From a checkpoint of a small contrastive image-text model.
Training: muon at rate 0.018, 12600 steps.
Rows from block 4 of the image encoder of a small contrastive image-text model, named by matrix and row number. Rows with one number belong to one neuron. Each number is 128 + 24 x the weight over its row's rms, rounded and kept within 0 to 255. All counts start at 0.
After each neuron's rows are labels from the 100 images, of 14848, where the neuron reaches its largest size: "place" is the part of the image that holds the peak. Only what is clearly more common there than usual is listed. The data: photos with spoken descriptions (Open Images, Localized Narratives).
# gate: MLP gate (encoder.blocks.4.mlp.gate.weight, 480x160), inputs 0-79
# fc1: MLP up (encoder.blocks.4.mlp.fc1.weight, 480x160), inputs 0-79
# fc2: MLP down (encoder.blocks.4.mlp.fc2.weight, 160x480, transposed), outputs 0-79

gate.73 [143  85 141 128 129 174 109 111 145  89 142 125 200 113 131 157 122 141 105 138 143 122 120  73  95 123 174 122 142 148 133 150 187 109 109 156 143 120 178 137 162 165 118 100  86 119 108 108 156  90 124  89 158 151  98 127 121 114 152 139 130  93 128 114  89 146 126 112 135 135 120 123 147 125 162 125 137  99 144 135]
fc1.73 [102 145 123  96 124 111 133 148 177 119 147 122 143 146 123 147  98 113 109 117 118 133  75 124  92 140  68 120 151 100 127 108  99 151 124 137 129 150 103 160 113 121 151 153 135 127 137 100  95 149 107 157 156 111 146 160 135 137 118 118 141 141 113 126 147 160 128 129 133 165 152 150 173 130 110 120 119 161 157 108]
fc2.73 [169 120 128 120 123 142 123 132  80 116 132 125 151 120 109 183 156  90 217 123 128 135 165 125 135  76 123 138 130 166 127 118 126 108 132 154 139  95  86 151 114 145 119 152 129  96  99 170 145 130 115 126 129 111 151 112 159 130  90 155 113 104 122 104 127 146 119 134 102 113 120  84 102 130 101 108 139 160 136 149]
place: top left

gate.190 [133 157 119 152 153 115 149 130 126  88 203 127 146 150 137 161 122 163  72 124  96 142 132  94 103 131  82 135 128 126 120 129  67 147 106 118 153 145 143 126  95 128 130 146  96 131 113 119 133 183 155 113  96 106 115 110 133  88 144 157 131 143 153 115 119 105 118 131 147 129 116 129 136 163 157 130 118 109 138 107]
fc1.190 [117  91 106 137 139 147 103 133 167 149 159 124  84 133  90  63 165 125 129 135 193 129  94 110  93  98 176 137 117 157 112 114 116 133 119 110 132 127 159 157 103 116 121 154  89 131  97 157 147  91 144 108 159 112 102  77 127 107  94 138 158 115 114 112 130 149 152 133 123 123 103 161 123 146 121 125  95 105 105  83]
fc2.190 [104 133 177  99 105 120 130 165 113 157 146 108 114  92 113  89 137 114 142 117 171 141 123 151 110 139 110 174  91 109  84 124 174 146 103 136 147  93 116 110 160 143 133  93 110  87 143 191 130 151 114 150 123 133 130 148 137  98 165 149 100 130 155 124 113 109  90 130 108  88 146 120 108 105 139 109 146 180  97 126]
place: top centre

gate.133 [ 77 117 150 138 111 131 102  99 101 112 168 132 129 155 137 179 123 118 103 129 120 132 100 143 141 162  84 134 164 141 136  86 137 120 124 157 132 100 104 134 155 144 132 127 145 136  67 203 175 103 137 130 108 108 138  92 108 157 123 144 138 101 128 124 134 128 136 154 141 121 131 129  95 115 109 118 124 131 146 135]
fc1.133 [133 181 125 103 145 112 146 133 125 132 120 178 156 127  94 112 115 103 129 108 121 161 157 129 120  81 152 110 123 120 111 169 147 131 125 138 154 149  97 145 120 121 130 106 142 114 153  84  56 118  96 161 138 106 123 110 132 104 114 135 111 116  84 154 130 118  99 106 170 142 110 132 131 126 133 160 163 123 115 113]
fc2.133 [135 107 122  99 113 150  93  88 127 141 132 154 134 146  99 139 127 125 137  79 140 124 103  74 146 128 129 129 107 146 173 108 146 122 127 113 172 138  64  86 130 169  91 136 139 115 112  87 121 143 111 136 122 152 139  87 192 134 167  59 133 109 164 153 118 130 104 127 138  82 125 146 115 148 140 122  87 149 184 161]
place: top left

gate.338 [118 154 145 169 126 109 103 134 172 115 147 106 171 111 140 127 107  91 128 111 136 115 145 165 184 121 119  85 149  98 125 129 132 122 141 124 112 132 127  93 100 135 133  97  69 131 141 123 132 130 178 125 160 115 136 111 114 167 126 175 109 176 112 141 144 154 127 128 121 147 129  74 127 144 120 146 128  98 113 124]
fc1.338 [148  99 109  80 125 142 134 121 116 145 123 134  83 138 136 131 138 159 128 138 122 133  99 104  91 128 117 181 126 188 140 113 118 146 102 129 132 112 138 175 169 127 125 141 186 142 118 120 130 119  78 131  88 139 123 135 142  92 123  79 136  79 143 120 113 104 142 145 121 114 129 177 127 112 128 115 124 166 139 143]
fc2.338 [117  77 111 138 123 136 160 135 128 148 123 144 159 115 114 145 138 134 124  80 122 121 136 170 150 116 148 125 155 137 134  89 129  83 112 158 120 127 135 163 137  95  79 131 104 155 138 127 142 144 116 126 150 138 161 105 141 121 105 109 145 142 126 156 169 158 110 107 161 121 141 145 101 188 137 129 137 115 102 115]
place: top left; top centre

gate.44 [110 108 107 145 127 170 117 123 131 100 106 148 139 162 131 146 124 125 112  78 175 150 129  98 112 104 140 130 164 101 127 107 146 111 127 131 129 118 122 109 132 125  98  98 136 143 106 152  87 120 135 107 174 149 138  86 125 130 164 187 126 147 163 136 136 124  94 112 125 161  92 134 144 114 143 102 144 110 160  88]
fc1.44 [120 107 133 112 149 104  69 106 124 159  94 147 121 119 108 148 183 104 120 114 117 125 166 120 140  99 164 115 126 129  82 140 151 111 145 131 128 119 154 145 139 112 126 149 116 163 153 159 126 117 166 100  55 106 134 167 154 116 137 132 100 131 148 130 122 120 121 124 125 103 136 123 148 125 140 136 150 108  92 100]
fc2.44 [135 146 112 116 149 105 108 106 132 114 130 151  97 152 132 116 118 139 140 130 147  90 161 136 127 130  88 101 119  98 157 154 134 133 147 140  96 174 127 173 100 157 177 115  97 147 129 106 125 124 125 118 110 145 130 115 112 106 150 104 144 137 128 113 127 162 111 154 145 104 100  89 161  99 116 114 115 104 136  83]
place: bottom centre

gate.213 [151 108 132 169 130 127  80 110 154 108 164 144 117 152 103 106  87 126  78  95  92 125 152 157 164  87 137  63 138 151 120  87 131 123 163 119 114 123 161  97 116 158 124 113 106 138 124 116 133 110 167 172 146 176  95 106 137 161 130 111 125 167  86 145  90 132 123 129 110 134 135 119 178 120 129 138 118 100 153  93]
fc1.213 [100 138 120  82 137 141 136 113 137 132 102  79 145  97 138 138 178 111 173 143 164 139 133  89  95 137 122 197 113 125 141 169 109 180 112 129 130 129 127 142 152 120 129 150 166 127 126 142 104 129  66  86 129  94 167 160 118 118 108 124 132 108 197 108 115 113 129 121 145 135 117 130  96 153 119 137 120 146 107 178]
fc2.213 [112 101  96 127 159 107 128 168 109 115  70 164 149 115 102 154 130 142  99  94 105 118 142  99 134 106 136 142 148 152 117 129 147 112 132 107 129 107 143 149 123 133 113 103 118  95  79 142 112 156 117 120 147 135  95 130 135 105 117 106 133 138 111 131 148 127 133  99 117 133 117 153 162 144 118  91 117 148  89 140]
place: top centre

gate.17 [145 155  69 112 139 176 131 163 107 104 101 147  95 119 119 140  79 120 166 109 167 161 168 122 145 130 181 128 155 121 114 138 108 144 137 100 128 137 138 117 116 155 145 133 100 123 163 103 107 126 173 110 111 112 118  88 166 146 119 178 105 116 127 176 160 124 123  80 132 139 191 133 133 168 156 121 128 179 154 112]
fc1.17 [132 151 167 128  92 115 108  23 123 128 145 166 153 155 117 150 141 144  89 135 102 115 104 134 148 123 119 125 115 106  86 114 125 100 141 122 121 156 123 137 108 101  95 110 119 122  86 130 155 107 133 102 135 156 164 123 150 101 134 112 145 120 154  58 114 115 141 200 108 141 104 142 171 138 107 124 140  98 108 121]
fc2.17 [117  85 118 148 134  91  98 152 115 130 140 166  80  83 151 139 111 106 109 121 113 155 139 133 115 139 165 131 107  94 134 146 106 132 112 129 117 124  92 114 103 136 166 125 121 115 188 141 148  89 164 114 107 140 135 141 102 117 147  85 132 195 144 160 110 118 165 109 143 134 128 132  95 108  99 117 132 155 158 146]
place: middle right

gate.166 [118  98 147 145 153 135 140  91 104 141 110 146  81  78 116 131  75 107  91 132 105 126 124 146 164 100 118 135 130 110 142 124 163 103 156 142 126 129 165 206 119  86 121 117  85 115 176 131  81 111 134 126 136  93 130 122 121 106 123 132 186  94 115 123 106 151 147 124 109 104 151 116 106 139 128 103 133 130 168 159]
fc1.166 [123  84 127 100 150 148 161 113 124 171 172  90 176 141 109 123 147 113 146 146 131 141 106  75 125 129 138 122 113  95 133 153 105 128 157 167 129 121 140 132  98  75 172  98 106 108 104 120 135 164  89 144 118 175 132 128  95 103 123 138 140 112 187 109 145 148 120 132 192 133 188 117 148 135 134 100 160 131 140  80]
fc2.166 [142 143 126 177 110  75 169 122 121 147 123 161 146 103  92 129 143 140  93 130 136  97 132 124 144 110 141 141 152 173 105 144 172 105 135 148 109 104 124 115 114  95 116 127 162 132 147 123 101 147 114 101 128  96  83 138 132 125 118 127 156 158 115 133 109 163 151 125 103 137 137 111 114  92 143 146 135 165 148  86]
place: top centre

gate.53 [145 151 105 101 143  80  90 121 102 135 126 136 111 120  62 154 146 143  84 118 132 123 128 122 105 177 138 145 124 116  83  90 132 127 152 116 158 176 136 100  88 151 141 132 160 109 148 118 110 116 104 161 184  73 136 105  96 102 138 135 131 145 118 133  92 121 130 132 108 152 112 173 119 159 144 119 147 110 146 129]
fc1.53 [125 137  74 109 155 109 102 114  91 124 116 143 130  93 119 122 120 131  99 154 131 113 130 117 160 185 130 166 138 153  80 167 129 112 134 117 147 160 141  95  61 116 139 160  76 122  74 175 138  73 135 143 135 122 133 101 109 151 112 103 131 120 131 140 151  97 126 106 121 140 116 134 128 149 147 108 142 127 146 113]
fc2.53 [ 94 116 173 115 121 157 111 183 130 124 150 121 141 131 131 133  98 116 148 112 155 116  67 111  91 134 107 143 126  84 142 131  95 137 162 143 117 129 114 117 129 134 129  93  92  95 140 154 145 115 137 124  99 153 103 144 130 147 139 121 119 142 147 140 105 174 160 116 135  89  91 105 115 152 125 105 161 191 115  88]
place: bottom centre

gate.210 [111 141 153 147 142 102 117 141 130 110 178 169 124 147 127 140 125  78 122  96 161 159 147  93 112 113 164 133 130 118 111 133 123  84 118 110 148 144 126  98 130 156 119 159 113 129 121 136 147 111 173 145 139 144 170 124 181  90 163 128 108 108 135 130 157 140 108 119 123 122 116 126 110 184 115  98 119 165 132 114]
fc1.210 [120 133 147  73 122 103 135 183 119 140  93 147 144 128 117 118 168 172  98 108 113 110 158 166  76 132 158  99  94 137 151 132 108 168 146 134 150 112 113 122  93 131 124 144 124 133 140 119  92 110 120 158 139 119  93 116 178 134 157 108  95 197 111 125 113 143 130 124 133 136 119 118 114 139 133 138 127 162 125 159]
fc2.210 [142 120 146 204 113 129 137 148 146 120 112 160 155 151 145 129 109 109 104 141 108 113 168 143 148 172 119 150 155 124 134 142 113  80 124 122 142 148  86 146 158  81 134 151 125 140 125 127 170 117 109 138 186 176 125  94  83 132 141  98 127  93 108 102 134 121  95 105 125  97 112 112 120 114 180 108 140 125 119 123]
place: top centre

gate.257 [112 126 138 112 105  78 141 126 145 126  94 173 131 140  97  77 110 147 158 140 136 182 115 149  97 125 112 115 130 129 149 148 140 100 113 185 143  83 141 103 135 143 130 182 156  97 146 164 118 106  99 131 141 125 127 131 123 120 153 167 139 123 149  77 105 154 108 159 143 129 133 119 144 109 151 115 109 152 113 102]
fc1.257 [118 194 157 149 130 117 140 111 130 129 117 132 167 143 127  96  94 135 157 121 143 113 165 147 146 117 116 126 102 116 147 132 103 145 138 138 107 100 160 141 207 127 201  90 144 113 143 164 125 114 125 174 114 120 110 120 114 131 166 113 133 123 134 155 143  83 103 138 111 119 131 138 152  81  96 137 159 126 130 134]
fc2.257 [110  96 129 140 149 108 142 130 152 160 133 184 137 158  69 107 158 120 126 163 103 155 118 141 136  93 131 109 105 103 149 141 116 176 141 156 104 133  97 137  91 152 138 126 115 125 157 102  81 146 111 101 104  84 163 134 159 118 123  94 125 104 148 130 130 110 156 137 107 157 139 114 138 167 100  83 122 145  65 145]
place: bottom centre

gate.98 [113  84 134 133 137 156 167 130 140 125 131 113 104 128 108 160 144 158 130 168 127 113 114 123 126 121 148 130 134 124 128 160 141 140 121 164  98 189 125 146  74 112 109 137 119 145 143 126 110 116 117 120  95 151 121 180  84 128 121  67 134 131 124 150 106 143 162 140 127 127  72 134 161 117 128 176 115 166 117 120]
fc1.98 [141 114 126 126 141 116  83 152 137 176  93 135 138 132 146 112 130 115  90 108 123 145 141 103 149  94 133 157 144 150 146 151 127 141 160  97 120  92 123 132 119 161 146 145 111 150  91 124 103 146  98  80 103 150 158  79 142 129 145 133 138 138 105 133 116 124  77 151 119  96 149 105 129 118 135 112 157  96 144 160]
fc2.98 [ 97 122 119  86 155 157  66 148 139 115 162 113 147 115 114  72 124 134 112 107 137 148  90  82 146 116 136 107 146 196 142 179 102  81 136 144 126 159 163 147 140 129 130 132 142 151 139 114 141  89 137 117 131 125 133 131 122 118 175 145 111 145 124 126 113 120 190 111 143 114 135  94  76 132 128 100 128 171  86 118]
place: top left; top centre