Weights of a small contrastive image-text model.
Model: 19.3M parameters, 64-pixel images, encoder arch convnext, encoder norm layernorm, encoder activation swiglu, encoder depths [2, 4, 2], encoder widths [80, 160, 320], text encoder layers 8, text encoder norm layernorm.
Training: muon at rate 0.018, 12600 steps, batches of 256.
Data: 203450 training examples, 15.9 epochs.
Rows from block 5 of the image encoder of a small contrastive image-text model, named by matrix and row number. Rows with one number belong to one neuron. Each number is 128 + 24 x the weight over its row's rms, rounded and kept within 0 to 255. All counts start at 0. Numbers have three digits each. After the name is the row's rms in percent of the matrix's.
After each neuron's rows are labels from the 100 images, of 14848, where the neuron reaches its largest size: "responds to" is what is common among them; "patch colour" is the nearest of a few named colours to the mean colour under the peak. Only what is clearly more common there than usual is listed. The data: photos with spoken descriptions (Open Images, Localized Narratives). In brackets: how many of the 100.
# gate: MLP gate (encoder.blocks.5.mlp.gate.weight, 480x160), inputs 0-159
# fc1: MLP up (encoder.blocks.5.mlp.fc1.weight, 480x160), inputs 0-159
# fc2: MLP down (encoder.blocks.5.mlp.fc2.weight, 160x480, transposed), outputs 0-159

gate.358 138:149091115117125179091132152137143092132140168135140133123123057146147093113121115163160092119136117150145110148133132130154121150204153142125147147122155065127129125130100132134110154143141146143126118172112148121087146102112091143133122104137109112124064137132114133138145124130071155159123115126139137130134107110155120111101125162117192130144122135091130131122059135105104159117113126108121091142074179143121148167114127135101128103157148135135143138121108095117157118095150139
fc1.358 159:107121125110120151108138096143125044096129156140141086163149164136131089132144108130142131126135103152148100114146118119101106113187142107096174107134122076137182117140094107157080113126123125116169138123123147165125139144143079156130141118156155148087165131122129103124109134167137123146128122134172147125138089099150140112136120099094143140128094112091118142138133127135130117092115121126115071185134197159120130141112136099138107135092142124126149163117113108142162134141139148
fc2.358 148:128167144087118120127133148113102183149149106136121150131116087146117124123133150175126133113143129130142139121114124102121114151124091136138177154146125115151118136110129162098073175089156144102089140117139161134172167105127128138142091107153159125132147168132117141092126109125147093142165099090177124121122131069128137151106194103125134118132106119101157136134070113110161182113138112116129160138141153110153141125170107094140117105144119131086124146081150164102107120125122124
responds to: text has "woman" (49)
patch colour: pink (25)

gate.175 009:147146100129135129112120101113117126139096106140123168147164165137174101115072123146156124121129138138094133088134173109122118110119155106137147137093128095098143195125152110136135116100129175146092109124144113139101126157113124116105114104125110125106124138090121134170128134116081105133053098147113130133129147163127141165124172146125091119102135129136089185162148127127109134185188159164138097144151091142111116113138135159164147118117100100115124101170133133126122130131119146
fc1.175 009:123115108146156141107103073147142129160073106202120155123142109128146129129127121114162133102136169136132149066147160117165142094121139132139137108093121127086160147130126136125133125131113181211128111136127150160133176144127132140101123115149077095121140137116126134120081124109064092094102139139132109119130145161101159131128154125129153113141116090115166116151144135118148141188153127154119117123132131106099143113083126158126126141089143147120128136116126132104119146088098114
fc2.175 008:113189136135173108101118100123116127153174127094134126128108136188102133176123100142117115134156144121113122133119105121131147149114176136089139034127137131169150152159131113127139135159141140126102118154158163131082131135133098061164107166142119136149147145115128124132063106118128128193137124153114089120140130130124130115094147137153178143087113148126145143112133131139162153097124143102118108110128120118138121146126134150105145124105113103085128152115118135091104152127161111
responds to: text has "wall" (44)
patch colour: pink (25)

gate.320 145:129112147124146093151141139137138093111138169156145159130139103147135058149147121143083112130113066087125177144110153189149138114116148122119115127105171121162112076122137125091124129107114152148114126103126147128160128153136108140105141103122084128132166134156134145119130187146159102083174133122099119142129129114117146137126150125142086110115168120179104133078144084098141145109152136108142075139094141110102117100155103126145148136162130145101137122156147116105158111125124140
fc1.320 142:137090109145101163115115162142124153105148149146111100150130106181125143148143114115115135086116143123085134132100120169130121159063136106119079138143161115110113081100143091160113103137102097132117151126122134133127112141153130132157126148143196123130131148112112113178129163161139143115142141136149116125099109111079109145138115123140158143120109146112127130124131142138108124091142102108142181155088156171144135171120117139100069121127138089106122085142155151152160185104094123
fc2.320 138:152125156152091062134131138166127107125152086082107155128122118124102114111092097134154128101092157110169147131090149103123196121118119131131094143129141153140115178108152134108119140121143127150133134137128128138141106121135092106156148145096163119205125147142134134135095128139129164159097114128122122154104118091127114174173109140147116113106137171139110127070144190141113117097159110121115080116119109121106149132106091117120096123155107134147137145159125132149174099125129129
responds to: text has "trees" (67); text has "sky" (66); text has "road" (64); text has "buildings" (42)
patch colour: grey (77)

gate.464 008:177145147120179125119101066121128104147076104153110145142145096131153120125072097137162150130177145143132116114156119141151134118136133108134092133137128098133215141125134094136120114107132179134138081105123122121119132167108081100110128085130120124133129145074138143140122127118141125137082138134118105152157149149117126141134138136122131154139121116144118126133150084103133123154114175142126114107095114099112081173126153142129151134135126170123140111123222146136126122116137128
fc1.464 007:112108108110088111105170231137148168084136151111124111114114148110121128159167191108116116130094114116128136135097121131101153127132118132121154122141137129150027101148126125129120136124120088113147172103132096142132137100183142118166145137133154134134134131146134131128119141135131125124163130116117111132098099099151134112105119120143129113120120144122155129133133163162138143104150068114142131151144129123166136118172105130109142128127131087138118153126041135122111121138125141
fc2.464 008:139120114129120150142133164119125179157132139148126120143132137112123125062104130131152149104119139154117157124135142091176127134140076135110116212142180125114096135089114117151105100128104139118139124128113110125153082133113131182084106106124126146129077130126148123132155138133091135104115145130115142098129134131163127157172112117138131093157140176101124102142153129147106146183156071196117088106134128136142130110157131133117101137144178158137143119113097141121165123146111135
responds to: text has "wall" (68); text has "table" (43)
patch colour: grey (63)

gate.69 147:153099085129117113142151097130124125149151144138102120139124161126141159101093135159117090136066127181068095149131131171117084154124166117120130109131158100124157134068130126123108130105126134095143137132142150174157109145101144178105156183066157116125114127080107112147103122129111137125137125144132151160119143094113104090136157096107121147132126134140161140144148149125129130155114112094129088129171121118130117162114141090158159123144098128109101104134132169154138141161109109
fc1.69 140:150093149158126094125115070136165150146142127130116092164126139114116146125123112134147122108106096120102115127076101150183075092155139096153139105188129086130145148140178111135117156148106116126094117161135120119140152175137102098136166168131122095138139135139104101151185106124146153130121125107149164086091089121126125066115114107114148141100139137122152115140115155128121103182120122082141120143115076110130146129142147128152151132138127161111125123143114168136111147146144131
fc2.69 159:112080113111131135129116156132101111141129119080124138145091120125122147144146150103067151117104125134176144138113104107108134179116104119130119127161153112135136123129116125133158134129070092097133136151124137120126175104140149133143137102171188126146127126145088125130135170117046126096138131092119163149151128155153132088136187157074128126135119136140133163129150166129108135152132122101111096125145135144122163100114102115102116078121096104116105086125076102145114138104137119
responds to: text has "trees" (93); text has "sky" (58); text has "grass" (34); text has "plants" (26)
patch colour: white (27)

gate.185 029:139153136147140090137099083112123150135122106151141102149158153131144123142094147163157133138101078126124138111124151145152109169115110104126129123136103107147139161132120121132133129145121132136139159133141151160130136162155121118100090122131114106108121146065117117121137091112126106147113138136082126143152104118134128140151094147097146113163118126095118141171152121111125144053113195183136103135173112119169128107108143123130084121128162117087137098164129104173085077123125188
fc1.185 025:106111115108124172122148171117140107152113136109107147109095099122104135114150101093093121119173170143140110158124114147098145082121121149138121153123141153122107097115150122122145116125137115131144080107101107107138137114115131136152171134116114142123154134164138128124099161123139159132127116127137115116089187143119135114120171106174153137109128128156147101097097123152123132196150075042119122133129124137094129129148113129126146157139110151184127134070118142084173164139141093
fc2.185 029:126178138109104108140145133130110140115123180154071101136093118133127094133131142103115114124108118112091141135097148134113126156141099117102152147150156132160134139137084119084156113118176158120158169095090127168122092128122143154126131113115122101132148192130151134103139073167098099095159129126137118120129110132123104128080084098160100131098123077125146144150167127145159097177120106106149127132128117101137158120134105099129147116146143153120128120178123128178164152113135152
responds to: text has "wall" (44); text has "table" (39)
patch colour: brown (66)

gate.222 140:180113093133129186137136150120158152145127120144143136098112151137135130137110148120135112142112135113143167137117120114148156143143124165128108148123118100072102112117107132143109122148120099120074127122094155155120081126130160149103121180154114125120152129158122073115139128110146147142154116125116148151116131120133125096140112171158150162129126161121155116142127156140101127065092133087122063114090062109110148158106102126150130110113111128125177144155089177101123120133160087
fc1.222 133:131143164146108145123109141136111139141118139116158152126157152059142142071142129159068127134148150131142123127122125128122143091132149138073114133156109116161180105127140127096110127107108109099103139122098098157167114143109122147131127170117152130139082120162076159129124127123112149143160163116161133106090134164149153084127098129139129097135089174092105106174184109135131109133138119137093138132104069115113178146113125120148098138141102119119152156152147122108108127132146110
fc2.222 158:103154146103095106106152135076166188133141136121141149132162135127101081130158125127139119139094144144131189124110130131133116079097116110130132196092120179149140143106146122085174165111092117067116154121132124134101141128162145146134137149138128132097138125143150138104124126138115158145132121131111121105106121121209102153090118115064128140125121125137118094137137099104122169122136118121122123159091122134130137145183139121144141127165123145103135098147158117145130123122128080
responds to: text has "trees" (87); text has "sky" (57)
patch colour: black (46)

gate.225 152:130144162119120111109141119116127103125111148110147131126132118147091140170108150128110090143140141158129094138118138169144132151134102134118138144129124095141164128157116147144114111168078166129133092121076142108120141139127118178136092122094139132105078096170104127128138134108151152189118127102115132131130136131148122206117142164157162118097127101108072116133135110121095120179139135122109093101105125108111136145167146129126105105093124181108106136095150165182130149132156082
fc1.225 130:117120156106093125087128133107109125077134120140088145125121090147150103186113100122137094125173104124103178114150120112135165141125137102122151146084142128134122100135125137097108135142146124132090116172146156164136120138140094127124125147148105125149078146159137112095149114116132136083155078179117085065115124135118105098143124167141140150131168144078142112142120138172090125112136124150138174149130149147124100120110102130123175101111121144126134121142134177145136115134154181
fc2.225 140:119106128110163128133107137085141150157140103133151115127153138121117150168088163140167138117160137104134108120123141128139118139083121126129137128148188137126115141142091154133125094166086145146126143125146113192128118144095096143092118162107113168097089152144107119126140126123126114151086104115189127112117114130148181095185148155153113170088126150152145114133159154112138126131148097164144113148123126114143116163112105165119100140102161144124115126087082081106078121125144121
responds to: text has "wall" (51); text has "table" (47)
patch colour: grey (63)

gate.249 006:128146136167124121159156134155110119132222106103137122135105113126131126162135130099152136125125098128102193196142155119146167120145129097139130103104137135125114129140140155141162128127121100127096110109140102127091141119127145135155097139087160102119158106160134089088131141076129126104134117069129107105123136122102114084134116108164140115162100120100111127142146118153106125081151145181163150130160131117131107149121098122126094114162095123108131141158123130170104180120144134
fc1.249 006:173167088118136174135127139143139078156135093115127142162159177137151119167155127084132105093121134108143133098080129083109137121146137119146110132116095153128119124084154143170106129110162107132138096138077108136098151064126099148159152105129120124131135119128140154080159118123164143124157174082126127085086138148147150090128109132114147160143099083144119143124132102158118146138176142110136144138147120124088117123117141107149127129109127109169136104156131131098159122134118105
fc2.249 006:115121161153106142109159127149131114145121160185090119129143095121080135111122123103113151127132056119112151122143142168125142148103120145174117132110107070129111115138116102130163107107151149128101089141128125119139127140211140143138155141145110149134183149143165109126115110127129096126134087128122138082120179100117120155119105066131109145137142124123094073123115152110135122098094132098138133125125112122138167137149160124142132144138104118125115165171150145144106182154106114
responds to: text has "trees" (59); text has "sky" (57); text has "grass" (45); text has "plants" (45)
patch colour: brown (72)

gate.443 125:120128169107134113137119119164117085177142123173144136124182138121125120179118149155131119139169116108150159130131110119112091134080093096088154128095092142126122100124111189108122105124136150106136149091084155120130153090127147162176129160133061112120105084166105146130127128113144120125120129084161155116124140093129146162159155131149163113121103115146107146135136153107117101173106158156089106154137144137123108119096175133114144135120125154137108093136145134103100121126121135
fc1.443 129:112105163142132159121132125153122142124167123148137085086124161132133181118128149166122127144138156157137113169117152126139113069148157095123115090160173113089139119179115127130131122136087136136162132147150130133087142122125146134133113114109137128145059078156101153100161073135124133108097094110148141140134119132135156162093100126110133112163142132091145137132066137178109101170091149125132115110127131097136127149112126125147114125125105141109105122107135112120136147170063125
fc2.443 132:106143131157142144113153155120109101141127120162134142145148111156130089133103150088102146110129138144166099133137125107157113082112125122139157114166087072121088093113100146087130115137176135145099129099125112155129097104131119157122105110088149130154143127106076141125100115118114127110131175139147151107152145152132124155172155142117102086114156174102148107113105133138145105099106093107112131105091120143114162156095116109157085106176141150160176081149151149147135162143140126
responds to: text has "trees" (64); text has "sky" (59); text has "ground" (34); text has "grass" (27)
patch colour: grey (62)

gate.255 138:087144144128134174173135148099099139136107086165149178138144135105112138120131147158135115118119083110105089136100117101141121119114089117115097117129082153165147184098145204141124129096123133098125174117129141121146110159115076150119122164132124171132136114153126102136147096149183130073126159114110105124140141150148128126149111113126187169138120128121121130110124128171102159113100121124101139132134143108139112108120127143099104133148087100138143133156105172102127110112161115
fc1.255 132:132126128096124133138139126148122100145127090094133153147151124139138126151138098124128143195072106090154077165175108130126117120143193110159140124134153113121154134117113124081132134099145125133155112148150082118093131131131138081126120088078124108157145136135160138090152130177131106135125119104141139133152135101149136178099094169119159136078125108121078138130120117104086109121139144146146173119135139140169125145165161101094136151137098124124122079105130133104122144115121160
fc2.255 135:155146155151136143141101142118126153145145139120130126156119127107138102148127126129138097119108152113101115123139126158134147118115138126112123110092113099142116149136131117145109178124126131109173078158159162150121176164052098109115095105121088103124121118142127169121161100156156159147143147109145071093126120136075125126156109139125129145121123109132151164147128142082142132146117093156132153159110153105138058096116126106111108154119124115138142135169101054091153142141120175
responds to: text has "trees" (85); text has "sky" (62); text has "grass" (33); text has "plants" (28)
patch colour: white (51)